config.yaml
model: "encoder-decoder audio transcriber"
dataset: "read English sentences (LibriTTS-R)"
train_examples: 15625
gain_aug_db: 6
time_shift_ms: 100
n_mels: 80
hop_length: 160
input: "log_mel"
spec_augment: true
win_length: 512
tokenizer: "char"
vocab_size: 32
encoder_arch: "transformer"
encoder_norm: "layernorm"
encoder_norm_position: "pre"
encoder_activation: "relu"
encoder_mlp_ratio: 4
encoder_head_dim: 32
encoder_fused_qkv: false
encoder_bias: "qkv"
encoder_qk_norm: false
encoder_layer_scale_init: 0.01
encoder_parallel_block: false
encoder_inner_norm: false
encoder_moe: "top_k"
encoder_num_experts: 4
encoder_moe_every: 2
encoder_expert_mlp_ratio: 0.5
encoder_experts_per_token: 2
encoder_shared_expert: false
encoder_subsampling: 4
encoder_layers: 6
encoder_width: 256
encoder_positions: "rope"
fusion: "prefix"
label_smoothing: 0.1
decoder_width: 256
decoder_layers: 6
decoder_norm: "layernorm"
decoder_norm_position: "pre"
decoder_activation: "gelu"
decoder_mlp_ratio: 4
decoder_head_dim: 16
decoder_fused_qkv: true
decoder_bias: "all"
decoder_qk_norm: false
decoder_layer_scale_init: 0.1
decoder_parallel_block: false
decoder_inner_norm: false
decoder_positions: "rope"
decoder_prefix_bidirectional: false
decoder_connector: "linear"
decoder_tie_embeddings: false
residual_init: "zero_last"
optimizer: "soap"
beta2: 0.95
learning_rate: 0.0014
beta1: 0.9
shampoo_beta: 0.95
eps: 1e-08
precondition_frequency: 25
max_precond_dim: 1536
one_sided: true
adamw_lr_other_params: 0.0016
max_grad_norm: 1.0
max_steps: 6000
batch_size: 64
epochs: 24.6
lr_schedule: "linear"
final_lr_fraction: 0.01
warmup_steps: 120
weight_decay: 0.1
adamw_weight_decay_other_params: 0.05
Rows from block 2 of the audio encoder of a small encoder-decoder audio transcriber, named by matrix and row number. Rows with one number belong to one neuron. Each number is 500 + 25 x the weight over its row's rms, rounded and kept within 0 to 999. All counts start at 0. Numbers have three digits each.
After each neuron's rows are labels from the 100 clips, of 14976, where the neuron reaches its highest value: "strongest on" is what is common among them. Only what is clearly more common there than usual is listed. The data: read English sentences (LibriTTS-R).
# fc1: MLP up (encoder.blocks.2.mlp.fc1.weight, 1024x256), inputs 111-147
# fc2: MLP down (encoder.blocks.2.mlp.fc2.weight, 256x1024, transposed), outputs 111-147

fc1.634:519462497488471472530519485432469496485500493493482482470517541469528522512465489486474484513454461464439497477
fc2.634:509475458470470457493551468461506475543515501461446478490516514510470495468520512483539492500494517518521479501
strongest on: voice: male

fc1.301:463511468494492515498524489488447496520487494492529480516524487499505515519522487509505517497507512515506522462
fc2.301:490513483507529450502445527490514472503507506524466532495501521480491484500503504505465563534487492500514475484
strongest on: the word "he"

fc1.184:517463510510487510518496490543509528530472505524506529534529479495471536528499520500481471496512515501519446539
fc2.184:502508516506508474456486488510524481483494508472536528493479532510497486473508510466533523532512496490548487501
strongest on: the word "the"

fc1.17:492463493498490503488451506530451528486524479496459503525517498503515543472489543489528532469523558525498473492
fc2.17:487512490528530504500487508501569505498483526461510472475497447471483483483485525499500496547492523487513487529
strongest on: the word "he"

fc1.271:523520517489481522508520471511481517529491512440519482478529524479499484470502541477461498470515519489513467491
fc2.271:521581443510450486511475509489510496514457498491497491508494479514483499454501443482516466487500524499554520465
strongest on: the word "but"

fc1.354:524458503471496527524490516461488511483480542517536524500509497501513540508503484493477473501509494472468501494
fc2.354:482528484499470508483485517529502482512481501485520539537499510545516542477560517498515530484480489453469519518
strongest on: the word "you"

fc1.221:501521470495495484518502507515507502524505485490456477533461452487494508471497462509448480480495492499505516462
fc2.221:505529475483554530528468483511477508475450477486456498495524459523506469456500455513492507489505470513475512539
strongest on: the word "of"

fc1.317:518477529523490476478495491469519506484532475540487520523500480487500479524491484498517538489536555449561502499
fc2.317:497557457465454512504563513530478464511475510508495521513487498493537515497523498452538504503577539521555523503
strongest on: the word "her"

fc1.132:515502502527476474527502485531489540480481511489538487487489508473508508467521482523524506541489464532540529502
fc2.132:515484467532516506481472510475488510521495464493487575489520542524530486526500470532501489469485519486522458468
strongest on: voice: male

fc1.144:487509476481504507538470505492507494481511525469478503534438481487446500516482500509487485517508519537486485485
fc2.144:443549479488520539513499504544494493510512464503532530540489505496497494494530474477452515470493502491528512529
strongest on: the word "of"

fc1.320:525514502489459505531482494506459498512469455476451556545488517512485504485466522482500422543498468495536522531
fc2.320:497572491528514528486479468524484502495515518490479520470507500533525493560502512479487537478510486482482492500
strongest on: the word "i"

fc1.551:512527503525502476465494509491516502498501516495537513489504560562538508505488504528513515493521518538476505517
fc2.551:514524505486540447505460526545489523500479494492472516493488488496463512523499491487467493538516505483539514497
strongest on: voice: female

fc1.584:489511502496467523548494512520503497475511498548507479507475481534505518520513437506480519519512495491488526514
fc2.584:490518514535528476478472479511522514508447522463523542474514492549552534531486437499507465458486497483517531504
strongest on: voice: male

fc1.375:496472471458522469494510485487494490496494540515512461498507453480508497461518475523497489489503523508523511458
fc2.375:477495464490519445463483503512490531523503441505496517546519511485469549492502503511509449520520472517541531520
strongest on: the word "and"

fc1.110:515503505476469454530520503467511496492514467520529506468504497478499550522487500500480463498491502499516523553
fc2.110:486479477493528486472494454531487501542508500477480499509520495523509532515505477511514488480530520486496507472
strongest on: the word "but"

fc1.68:497495489516478514475480499474488472491455499504478503477481482486497529457502539522465459541492543491482548544
fc2.68:500491447517456512516469508510488502503486456485496548514512460482506486459490491505479513550530529508511486485
strongest on: the word "be"

fc1.586:485513487502516486535520522536512512480506521513528498492471446516534494584480510529513486510497462513484477484
fc2.586:518484453474477484543506492493512510534538496500490536529483490458546509515546481487479519473517501505496537494
strongest on: the word "for"

fc1.5:493491495468496435511477500467513476463473443496479459486528517495534487460518494477518489507512488532475515494
fc2.5:494494453502494478477498489527484486524530496515518491519485530498524559502528547482510492502509489488454523515
strongest on: the word "and"; the word "i"

fc1.150:486480519523465466494502499480519485504477498493478494537503505511472494506563514473457501539517504520473525515
fc2.150:502535497480488578508518431527523500498552503492521505511503555485481527488518492458477511475515498480510493515
strongest on: voice: female

fc1.46:491474456490493525497482477477500524494501489517482487519487513519497518445474484486473488488518472489487522516
fc2.46:480535464520512480533511530488479540444474448500499483525502432480476493486499459468460513481487523519535512497
strongest on: the word "of"

fc1.624:532479512477526517494485485503471485519466484505496496567462497492482523478491492484522499497505541533517459461
fc2.624:498491486510502495508549540512501466520508470491562537560498484464501468491491494502513527450517531465528487448
strongest on: the word "her"

fc1.313:474511470482507514479525475495508496487470491485486484510490490547488501493466458533556473494487513518480505472
fc2.313:514480497495486489501507513510482498490515481487511505520510454495515528545483491480521531496500514511484494421
strongest on: the word "his"; the word "him"

fc1.520:516509471527512527507487469495481490502485542503481514494451511467508522431493483503488492498460479502449533486
fc2.520:526539458493496500499436546462486480443484536471511511466476481502513463516440493514510502504449469506503459470
strongest on: the word "the"

fc1.665:519462487486523497480469482475534525495509481537526475455460470488466513498495466444508476535520488473488538528
fc2.665:475502528517474494525504428499497527522502462466526496497497483485523532457498518489486533454538512479503516516
strongest on: the word "you"

fc1.279:509491541510509510493502483486506497519482472509515507492489498537519519447468455449473541459481479518511479504
fc2.279:523499545521535472539507488476511512475481476483480522501517503483504562513506493471514446473491495514549474532
strongest on: the word "you"

fc1.345:507450470451487461494492518515490451516522481537485491508504497493484442476520520516521534513518574481485491485
fc2.345:484528462498504472490501477545510528504514505526454411548477540454512511496486539505515492521506497526489497479
strongest on: the word "in"

fc1.35:532470503493493482510489516474534478511504487496521447496501476522513503501529470542498510460488455518506518523
fc2.35:509542508506452507574536462483529495500525522501469531522526544482501494520500490496534494493512473494458480483
strongest on: the word "for"

fc1.0:487499492503514495494491462513528509516480453500521495526488498541449543518496508502503472522503516507460465481
fc2.0:512505489499524493515518483480527491495524514472466451573501487502486502494469507464481499490506520536521509493
strongest on: voice: male

fc1.321:536514494514431497520529506485545481499512537442502525462457529550494506500492521497490516473484489525473485501
fc2.321:534500530468457479474503494484483491464464508469502506522507563509447545527535445500470443523459505463522433480
strongest on: voice: male

fc1.206:503471440447500537497460522473534497531479505480505493524470464514491505471526506512500504505521571504439524540
fc2.206:488548435487505473556504500508514506513475462483525501494500475516526479524505428471475494460491511505502512517
strongest on: the word "the"; the word "of"

fc1.145:479502491497503517520465503509474509493510500528489512496490491462499531534475433527532513486482529512552502524
fc2.145:529527497518476498494490517499518479539473463496486484484483511462496553515468507478535459475488513497546505485
strongest on: the word "you"

fc1.602:514532481492513477519499507487489488536511492486501472516506499435513516513492528526525516484498516541552480564
fc2.602:476522524476534519488480511504479492452506490520510494459506464530507489494486496447517511499487519511484505483
strongest on: voice: male

fc1.303:496474462521521520494459483501492521495474508523536501489478481515507484481444460476468519491554435502500479492
fc2.303:506508478554496502505481524504478507484517454495519541439496528529497502461480463467497555502491536511448512553
strongest on: the word "i"

fc1.516:555532517472517519514505520473527522565489478508485443487501516473487489518485545490526507535459492530526522493
fc2.516:533540472518482468495488483455505519492471512537484520486500524470508489490529495436498520518516477483492506484
strongest on: voice: male