A small encoder-decoder audio transcriber, trained from scratch.
Model: log mel input, encoder arch transformer, encoder norm layernorm, encoder activation relu, encoder moe top_k, encoder num experts 4, encoder layers 6, encoder width 256, decoder layers 6, decoder norm layernorm, decoder activation gelu.
Training: soap at rate 0.0014, 6000 steps, batches of 64.
Data: trained on read English sentences (LibriTTS-R), 15625 training examples, 24.6 epochs.
Rows from block 2 of the audio encoder of a small encoder-decoder audio transcriber, named by matrix and row number. Rows with one number belong to one neuron. Each number is 500 + 50 x the weight over its row's rms, rounded and kept within 0 to 999. All counts start at 0. Numbers have three digits each.
After each neuron's rows are labels from the 100 clips, of 14976, where the neuron reaches its highest value: "responds to" is what is common among them; "loudest" is the band of the loudest frequency at the time of the peak. Only what is clearly more common there than usual is listed. The data: read English sentences (LibriTTS-R). In brackets: how many of the 100.
# fc1: MLP up (encoder.blocks.2.mlp.fc1.weight, 1024x256), inputs 0-36
# fc2: MLP down (encoder.blocks.2.mlp.fc2.weight, 256x1024, transposed), outputs 0-36

fc1.276:477525514422495523472506585453583539547491464446458546443406466554442534519524541598513519469559542505403418520
fc2.276:512482502495529568445478551488450589476380476482386493481482499496503463604506441441493487580522468467491500501
responds to: voice: male (89); the word "with" (27)
loudest: 250 to 500 Hz (49)

fc1.579:431513426485501550612514568446493448583540433487468554465455437506492520432447533546494569507555539544458439506
fc2.579:462533594500501545518539505550542465480400519494526549554488484554556500556498458478499572524488471519556478457
responds to: voice: female (84)
loudest: 500 to 1000 Hz (35)

fc1.683:527510456474551428490478518499481543523544483368549460579648454421497412537529468517543526438523446494440491535
fc2.683:483459486467514571438502501497463575526471480495477497434521499377503505481512529489500535500464471461532618506
responds to: the word "for" (38)
loudest: 250 to 500 Hz (37)

fc1.476:467450410491485491511464596445538459483587516606550430572509570515522400487507508559470529540557535612527463470
fc2.476:419451632518486451519519508510421635495560475430370561509477532435560505490502468326435468433433579585555482532
responds to: voice: male (80)
loudest: 500 to 1000 Hz (30)

fc1.592:473578498463463571478442536523484407506471471377494449492525474565496536582455508558521458486527531518480530444
fc2.592:584414566508507473507475610512576442506475456499444569408548537492411562607512470491524486521533523590499455531
responds to: voice: male (86)
loudest: 1000 to 2000 Hz (37)

fc1.326:532415464455510527516433520367510554489502610521541488484521412488523485512499520484560436395472567563481392443
fc2.326:522485510464564515545553601504577527540479481416575534447502472517401529483468502452493547471502411509551443446
responds to: voice: female (81)
loudest: 250 to 500 Hz (34)

fc1.545:478482514370512440480421544519508485512550534441528558520513500531572557496448496575495406510576499520492525573
fc2.545:481487493579527551438453591457458543513484472550512447484534461538490440384523539462474523652438574524516538592
responds to: voice: male (97)
loudest: 250 to 500 Hz (46)

fc1.450:446501573435529593493571584532546582490431447508481559559443476461514411459499463515552519431570493509494456592
fc2.450:454543603500506421496469512587509404485438489555503394426505353544529511575516564528535451533435513533497513459
responds to: voice: male (100)
loudest: 250 to 500 Hz (63)

fc1.598:498428462574530608504417553581581530523589464492659512570554482463488524509563424463504498532573504450465503523
fc2.598:499541450616548531462468472409425515473472448461468467454500526513473475504493377487546388457415520557516519443
responds to: the word "is" (27)
loudest: 250 to 500 Hz (42)

fc1.461:430573415489452492547491517533467559435482535413522536508432549559644471445507461554519529487534498599401424553
fc2.461:550400428487522482516468433587456461490420531526508487512428489531471503540537500508536666539433555395525514399
responds to: voice: male (91)
loudest: 500 to 1000 Hz (38)

fc1.284:494391458452520453488468500640548549416518449481404378487478451463437500508509508382534537518499509421505542544
fc2.284:489405474489516560470496513457537462460567546534530513451576463511513481390560490478532436466536431578504469475
responds to: voice: female (89)
loudest: 500 to 1000 Hz (35)

fc1.632:484434606520570524453459480432529556588555404569482532457470463444401548542492498579487450528587507469514496373
fc2.632:518508476562534400454506486481549619452526538585447446494500537485490472631528504447457610458558441517501432470
responds to: voice: female (93)
loudest: 250 to 500 Hz (41); 500 to 1000 Hz (30)

fc1.445:628407502504466478592597566477494524516498486489529495501445505493579507511516531617511544486461548395521493527
fc2.445:512465493446456562453489562494492479558507476415525463475432488449516523546589533590563468445481463393484571400
responds to: voice: female (96)
loudest: 250 to 500 Hz (45)

fc1.197:462463507536538508448530513480493550457596442533543536569482484537515491545580456540529518536500499419551510478
fc2.197:464468563468556533437520531468470502459510395556476508474429531438490485604555464564512543424541505579527538496
responds to: voice: female (92); the word "was" (38)
loudest: 250 to 500 Hz (47)

fc1.95:386518446462484507493454490462481455512501401482430595438572413565542487498518513483499465355361538486596479495
fc2.95:535466542504415564546599578441494507497553483566506540543480534464584446555501521517535479449453546460475548565
responds to: voice: female (79)
loudest: 500 to 1000 Hz (25)

fc1.526:369509453420492417500502501459525521496602491484587478452584463467438467505530515457430465480603484440521512489
fc2.526:494528585505594459427535479542464421439488516512500441479430520527562466448440542483416575556459509622513434554
responds to: voice: male (91)
loudest: 500 to 1000 Hz (49)

fc1.576:456454482552570509514559535533517467541505528441504407497515515507503512477541429486424511481490542444537620565
fc2.576:519571606573524511484477564437497391529559582479452461477458494456483491501540536510449467514567493574491421627
responds to: the word "you" (34)
loudest: 250 to 500 Hz (53)

fc1.97:526398502479448487558588657499562533527543495417574534499517521390451534534428511520449531540495496439476425426
fc2.97:533420507490437571397506430513435628471496467546513434447530435462526490562481478559516468415505485520429560486
responds to: voice: female (97)
loudest: 250 to 500 Hz (49)

fc1.626:531580516465440575525552580339476508477503566540507447545466644465444518524477477510444506405491468484444451596
fc2.626:593508429537522484510462472482489427538462541491541384529550477548537540556540453386498511494526568496469384492
responds to: voice: male (91)
loudest: 250 to 500 Hz (62)

fc1.468:482465358525538457529438522393485469521460549485474556498506535526532589363448505509472479403482509602412496592
fc2.468:474571576563503475510420445491545433499440445513567501498441428447478481505487535445468525572502507537510441445
responds to: voice: female (92)
loudest: 500 to 1000 Hz (33)

fc1.578:535430429518395491508529440405422498574575440474527566534419495555479463494490447474504490492442549489500527400
fc2.578:490423552495564534525464505466550482531425559530434421456467503475503489625471473397456448475529504507477491534
responds to: the word "was" (54)
loudest: 250 to 500 Hz (42)

fc1.213:413438416472402539455454572463519566509567562484482472472570510525544481493501527489467505469602623538501558518
fc2.213:472518412503479528484422502539510453525495509504502446517459456565488431503480493417508570522576480601485484513
responds to: voice: female (93)
loudest: 250 to 500 Hz (57)

fc1.536:475456486439384422581483573565580574452591491567430497435571577562527451518509563581507583562528465550610494503
fc2.536:549420453511453553527507380505536535515515496431472489520440502538499513578611490488514513448491585536449536535
responds to: voice: female (96)
loudest: 500 to 1000 Hz (33); 250 to 500 Hz (32)

fc1.390:358482451415501538489479509531545441527481502502485516486472539561498549581460479591505369488511479548408447539
fc2.390:472467525503459539478536447520514457526466432451439422524534588440520397466492476354537536577487452526460441520
responds to: voice: male (98)
loudest: 250 to 500 Hz (29); 500 to 1000 Hz (27)

fc1.733:546464474517548378604593611442528549462582415523578484482488500520482500563525506488547501438619455526551407399
fc2.733:497466548616504448557501496466490465501448563484447468443462541411437492577545497439546416609454401472558523498
responds to: voice: female (91)
loudest: 1000 to 2000 Hz (52)

fc1.58:521469478474524408534562491601499428567486492397494491492440473554476498456525543566596495473393490426501516451
fc2.58:534520587431558585446472539468470549494558523515440522496548505494517534458506471468563488451486424515566510501
responds to: voice: female (92)
loudest: 250 to 500 Hz (40)

fc1.604:529501462537459491368503551480453417579475535572495557424532528550457486550537532503554466502493540499505491480
fc2.604:469445493523458554434470509569547490451440464577450490548513401565524440532507589448482584495512591536451594533
responds to: the word "be" (33)
loudest: 250 to 500 Hz (29)

fc1.107:512548467424452498485502516406582495463462616543496515626584419522510492368495449554490496442514605462544455432
fc2.107:591485532568443467478458473506489506471497495587496413462500434516477504610445442554565460482504607485501425546
responds to: voice: male (97)
loudest: 250 to 500 Hz (58)

fc1.106:569411502481598493521498552505451423547511494477499531459438443565595495460451565492406473477474496474568437504
fc2.106:504449521466461434519555536557444548545495407571460479500459455414514485611472494547587475496414503471492647442
responds to: voice: female (99)
loudest: 500 to 1000 Hz (47)

fc1.85:542451436482479477515562445491480483455521574449541388549633477552544517627557483412552459461596543504512585450
fc2.85:533517554472430520515469463483507446577501493499506459424454521524433499475502485479412493545397451424507485483
responds to: the word "the" (80)
loudest: 250 to 500 Hz (33)

fc1.735:567474543412438432583437596457519487589561477529537559502397505491519445472482510473535562538525496389423485456
fc2.735:527413474492388535475524567567559489498443523508616494510457466482478502554547482531515544462418495565486551403
responds to: the word "you" (32)
loudest: 250 to 500 Hz (36)

fc1.388:412449379616549480640526513553533361496513547559470509498400505501471493383473458559509546515477451532574427454
fc2.388:522529567466528670474549443570476424461487375511463516410450500566432470566514449445515422484507477418459465490
responds to: voice: female (79)
loudest: 500 to 1000 Hz (54)

fc1.8:485419457509544483493485521455411453441582524434465451468410421464469600477504441459462437490534395489453493505
fc2.8:498509460448567609537511514484536537545487422419661503434491538466404539543480513452437459468481491469583533538
responds to: voice: female (99)
loudest: 500 to 1000 Hz (57)

fc1.108:487491526540500431621536428520490516486490522522545513430600568546500568418524490584555487430451478359543519508
fc2.108:460516489542489420494526488540530528515516429572502474466484495504593520587476503472479570446460419532524506530
responds to: voice: male (99)
loudest: 250 to 500 Hz (66)

fc1.367:565414553424529466556429443610519512513562517496640486540497482461528475434532416514487486493541589539502521478
fc2.367:617515557511464469507455561583505383494486547515490474491542418479533468616515446431517484516521474469537581368
responds to: the word "you" (36)
loudest: 250 to 500 Hz (42)

fc1.285:436504463457433479545526605511552486502576480502494515491466494633463430593444552536582493501644511558544537457
fc2.285:543463421575429526495462449386497510504512549520593420518470462490465489536435519406480517574520471539457451470
responds to: voice: female (100)
loudest: 250 to 500 Hz (72)

fc1.540:526459530432445500526508511492472555496523493524554490514476416426503531464571491532476463479559459429601543469
fc2.540:479516497522503528512496506455493439502553476479464423459530527479384561545508520382481429489471412466453524540
responds to: the word "said" (27)
loudest: 4000 to 8000 Hz (82)

fc1.201:602500505477512390565469558541571461521471495543539508508539543499511559528515541622567528509463529435525530590
fc2.201:471527606513480492525502510519545525426458553466565503471537502593607526490525488483532478464573424522550477519
responds to: voice: male (88)
loudest: 250 to 500 Hz (46)

fc1.342:427541525491484431433433588496475422452492496450486601491487526504492521446433590497513479504537471461497455517
fc2.342:475616610566514491495589646469545513527460516470551546571568489409529511566581530373521464497507534526481505561
responds to: voice: male (99)
loudest: 250 to 500 Hz (72)