config = dict(
    encoder_norm_position='pre',
    decoder_activation='gelu',
    decoder_mlp_ratio=4,
    decoder_bias='all',
    decoder_prefix_bidirectional=False,
    decoder_tie_embeddings=False,
    max_precond_dim=1536,
    one_sided=True,
    batch_size=64,
)
Rows from block 2 of the audio encoder of a small encoder-decoder audio transcriber, named by matrix and row number. Rows with one number belong to one neuron. Each number is 128 + 32 x the weight over its row's rms, rounded and kept within 0 to 255. All counts start at 0. After the name is the row's rms in percent of the matrix's.
After each neuron's rows are labels from the 100 clips, of 14976, where the neuron reaches its highest value: "top examples" is what is common among them; "loudest band" is the band of the loudest frequency at the time of the peak. Only what is clearly more common there than usual is listed. The data: read English sentences (LibriTTS-R). In brackets: how many of the 100.
# fc1: MLP up (encoder.blocks.2.mlp.fc1.weight, 1024x256), inputs 185-221
# fc2: MLP down (encoder.blocks.2.mlp.fc2.weight, 256x1024, transposed), outputs 185-221

fc1.588 104 [ 74  68 149 150 127  75 198 194  88 229 117  94 122 163 144 114 124  87 100 188 135 172 171 131 101 197 104 118 176 154 120  98 124 146 132 119 128]
fc2.588 109 [102  97 155 113  75  97 116  89 119  79 175 165  97  79 149 126 146 154 127 135 140 108 167  88 106 172 126 100 131  91 122 128 139 146 134  94 160]
top examples: voice: male (88)
loudest band: 250 to 500 Hz (49)

fc1.626 102 [167  84  95 177  69 190  89 130 138 139 151 149 121 175 154  88 140 150 172 153 130  82  73 134 131  99 172 143  95 123 147 170 139 141 146 124 136]
fc2.626 108 [114 131 166 134  83 100 119 192 101 157 130 113 170 127 105 147 117 137 175 148  96 148 128 153 105 204  85  89 167 162 168  26 163 135 140 140 141]
top examples: voice: male (91)
loudest band: 250 to 500 Hz (62)

fc1.576 101 [102 147 143  96  94 123 170 146  58 151 191 106  96 174 175 135 144 176  39 107 198  96 130 141 149 158 130 126 212 171 112 122 127  90 190 159  88]
fc2.576 101 [110 177  99 135 134  40 122 127 172 162 171 132  32 141 136 167 110 159  84 187  98  81 125 186 142  95 128 131  87 102 115 169 116 100 131 155  59]
top examples: the word "you" (34)
loudest band: 250 to 500 Hz (53)

fc1.404 094 [125  83 110 183 156 132  98 102 133 161 119 150 111  77 218  91 102 149 160 109  59 123 141 159 116 148  86 128 105  98  64 110 165 209  92 143 149]
fc2.404 092 [156  88 159  56 159 102 173 140 122  99 217  89 124 150 144 147 178 165 185 142 112 158 155 126 116 138 136 149 166 142 112 138 151  90 162 138 155]
top examples: voice: female (96)
loudest band: 1000 to 2000 Hz (65)

fc1.540 102 [153 128 151 118  81 154 147 111 150 139 152 108 121  79  67 179 123  81 128  56 104 208 126 172 164 130  91 173  97 142 156 140 160 129 106  42  67]
fc2.540 103 [107  97 117 101 139 108 116 165 143 142 102 149  63 112 127 136 125 131  74 192 132 173  98 167 156 139 182  93 105 146 118  57  82 115 146 165 192]
top examples: the word "said" (27)
loudest band: 4000 to 8000 Hz (82)

fc1.743 101 [114 144 162 108 144 119 158  83 126 103 140  55 171 172 140 110  88  85 112 105 159 148  78 132 161 134  75 104 101 113 189 122 125 127 109  90 139]
fc2.743 084 [117 150 132 179  95  82  86 119 144 198 129 113 169 142 122 139 140 136  64 159 126 141 128 184 180 124 163 102  78 192 155  48  98 121 149 109 116]
top examples: voice: female (93)
loudest band: 250 to 500 Hz (35); 500 to 1000 Hz (27)

fc1.604 093 [148  95  57 199  74 154 102 151  64 115  92 129 203 128 118 150 109 155 170 150 146 106 133 149 109 117  77 160 104 146  80 136 175 156 159  84 185]
fc2.604 097 [103 170  96 121 105  87 124 205 124 154 122 195  77 115  88 138 108 163 144 158 163 154 102 167 101  90 128 120 107 122 114 159 105 103 101  79 144]
top examples: the word "be" (33)
loudest band: 250 to 500 Hz (29)

fc1.712 096 [119 134 151 149  89 116 139 122  95 119 140 149 122 190 124 105  80 111 151 154 165  47 111 165 142 161  76 153 174  90 132 161 100  97 135 120 107]
fc2.712 100 [151  93 138 178 113 155 118 119 113 115  58 168 152 119 120 145 133  90 148  79 166 100 152 117 129  60 192 105 132  87 168 128  93 136 124 165  72]
top examples: voice: male (79)
loudest band: 250 to 500 Hz (43)

fc1.55 100 [121 118 123  62 136 109 129  79 114 166 121 110 191 186 156 122 142 163  94 113 111 144 118 142 114 140  92 171 138 164 176 160 115 188 123 142 117]
fc2.55 105 [139 110 107 143 144  91 153 117 137 119 116 176 147 134 119 128  73 144  99 136 147 123 175  97 135 134 103 119 124 134 174 129 111 132 139 126 118]
top examples: voice: female (86); the word "the" (77)
loudest band: 250 to 500 Hz (32)

fc1.165 105 [119 106 145 127 127 125 131 102  81 154 117 149 159  92 170 153 130 113 125 151 157 118 137 116  75 111  88  88  77 139 112 163 156 137  96  92 132]
fc2.165 099 [109 157 148 128 162 130 131 138 127 112 162 184 124 135 145 120 129 179 146 116 145 136 160 176 128 186  82 141  97  93 128 161  93 154 150  74 191]
top examples: voice: male (79)
loudest band: 250 to 500 Hz (30)

fc1.598 102 [100 117 170 195 156 152 193 123 147  90 137 100 145 156 170 125 155 106 103  67 121 117 138 145 102 151 122 113 147 131 136  94 188 111 167  64 125]
fc2.598 103 [146 167  89 111 113 120 134  98 115 102 121  81 103 123  96 113 121 109 113 108 131 135  63 126  84 165 134 132  90 100 121 155  69 104 156 150 162]
top examples: the word "is" (27)
loudest band: 250 to 500 Hz (42)

fc1.367 100 [ 86 117  68 121 112 116 158 125 187 130 150  97 138 163 113 146 111 138  70 128 136 132 145  77 158 183 139 171 169 190 135 131 108 131 142 117 164]
fc2.367 109 [ 86 150 112 155 128 120 137 128 140 140 117 159 120 144 141 162 147 136 136 128 129 148  81  97 152  98 131 117 103 126 123 134 144 121  79 133 100]
top examples: the word "you" (36)
loudest band: 250 to 500 Hz (42)

fc1.92 100 [ 84 146 105  97 130 143 113 145  91 128 159 130 130 112 108  65  99 127 137 144 142 175 133 207 147 152 101 167 108 147 142  85 131 147 113 100  81]
fc2.92 096 [149 166 134 161 169 119 134  48 184 138 163  24 120 142 144 122 188 167 136  78 140  89 176 114 107 134 145  97 125 101 112 189 114 132 138 138 208]
top examples: voice: female (87)
loudest band: 500 to 1000 Hz (30)

fc1.20 095 [131 131 129  79 136 169 137 157 149  83  79 174 158 194 169 133 107  98 149 195 151  81 120 127  71 158 160 148 127 139 126 170 139 158 115 122 148]
fc2.20 098 [127 103 170 163 135 133 116 171  86 131 150 102 129 128 140 131 143 196 109 157 116  88 156 132 183 127 123 127 158 130 139  52 134 133 207 133 119]
top examples: voice: male (96); the word "we" (30)
loudest band: 250 to 500 Hz (63)

fc1.578 096 [201 205 151 115  80 133  73 198 120 118  60 128 125 114 144 141 145 105 113  88 111 127  73 173 189 147  79 164 131 119 168 118 165 109 209 108 159]
fc2.578 091 [150 118 177 113 120 129 132 104 132 168 135 208 163 124 118  94 174  86 161 139 182  98  79  97  70 134 166 135 125 118 161 102 145 121  52 168 180]
top examples: the word "was" (54)
loudest band: 250 to 500 Hz (42)

fc1.85 097 [131 105 186 123 174  74 156  70  55 119 106  95 147 184 141 119  36 132 137 151 117 179  88 144 133 135 161 117 145 115 154 120 168 201 111  91 120]
fc2.85 094 [131 154 139 150  96  95 140 153 136 160 173 187 160 130 173 107 112 162 118 159 123 140 154 138 132 159  55 111 144 173 175 122  39 103 134 143  88]
top examples: the word "the" (80)
loudest band: 250 to 500 Hz (33)

fc1.683 094 [ 99  78  74 108 124 106 112 186  80 107 122 154 155 170 156 154 118 115 140 119 126 150 121 158 108 105 135 126 102  64 190 144 124 147 124 115 119]
fc2.683 092 [125 184 107 193 120  80 115 123 127 209 180 126  99 122 105 145 119 123 118 191 140 207 157 126  79 192 130 120  76 121 142 131  56 104 153 126 156]
top examples: the word "for" (38)
loudest band: 250 to 500 Hz (37)

fc1.735 106 [124 175 112 115 145 160 140 137  84 130 134 129 179  99 134 116 113 142  81  38 135  86 197 106 136 122 199 112  89 127 131 105 146 161  80 145 166]
fc2.735 111 [124 104 142  95 139 171 128 107 114 110 126 122 186 107  74 170 162 147 125  66 127 157 113 140 173 127  94 115 138  96 126 142 150 140 139 155  77]
top examples: the word "you" (32)
loudest band: 250 to 500 Hz (36)

fc1.405 098 [145 130 103 147 164  94 150 168 102 155 151 125 142  55 190 104 172 170 184 182 168 114 125 181  70  70  68 118 145 203 128 146 153  94 165 126 124]
fc2.405 087 [115 119 178  28  96 102 139  80  91 137 156  92 144 137 107 126  47 145 125 209 177 168 130 123 174 165 164 143 214 144 186 119  98 121 160 123  71]
top examples: voice: female (83)
loudest band: 500 to 1000 Hz (30)

fc1.761 107 [121 130 144 115  95 135  72 146 124 113  82 107  95 114 148  69 160 118 115 152 162 103 138 146  97 122 158  79 159 169  59 113 137 148 169  89 140]
fc2.761 109 [169 129 155 136 187  71 135 167 132 116 124  85 142 124 124 134 175 118 111 153 112 108 133 177 149  99  99 168 215 144 126  39 170 154 221 153 109]
top examples: voice: female (100)
loudest band: 500 to 1000 Hz (27)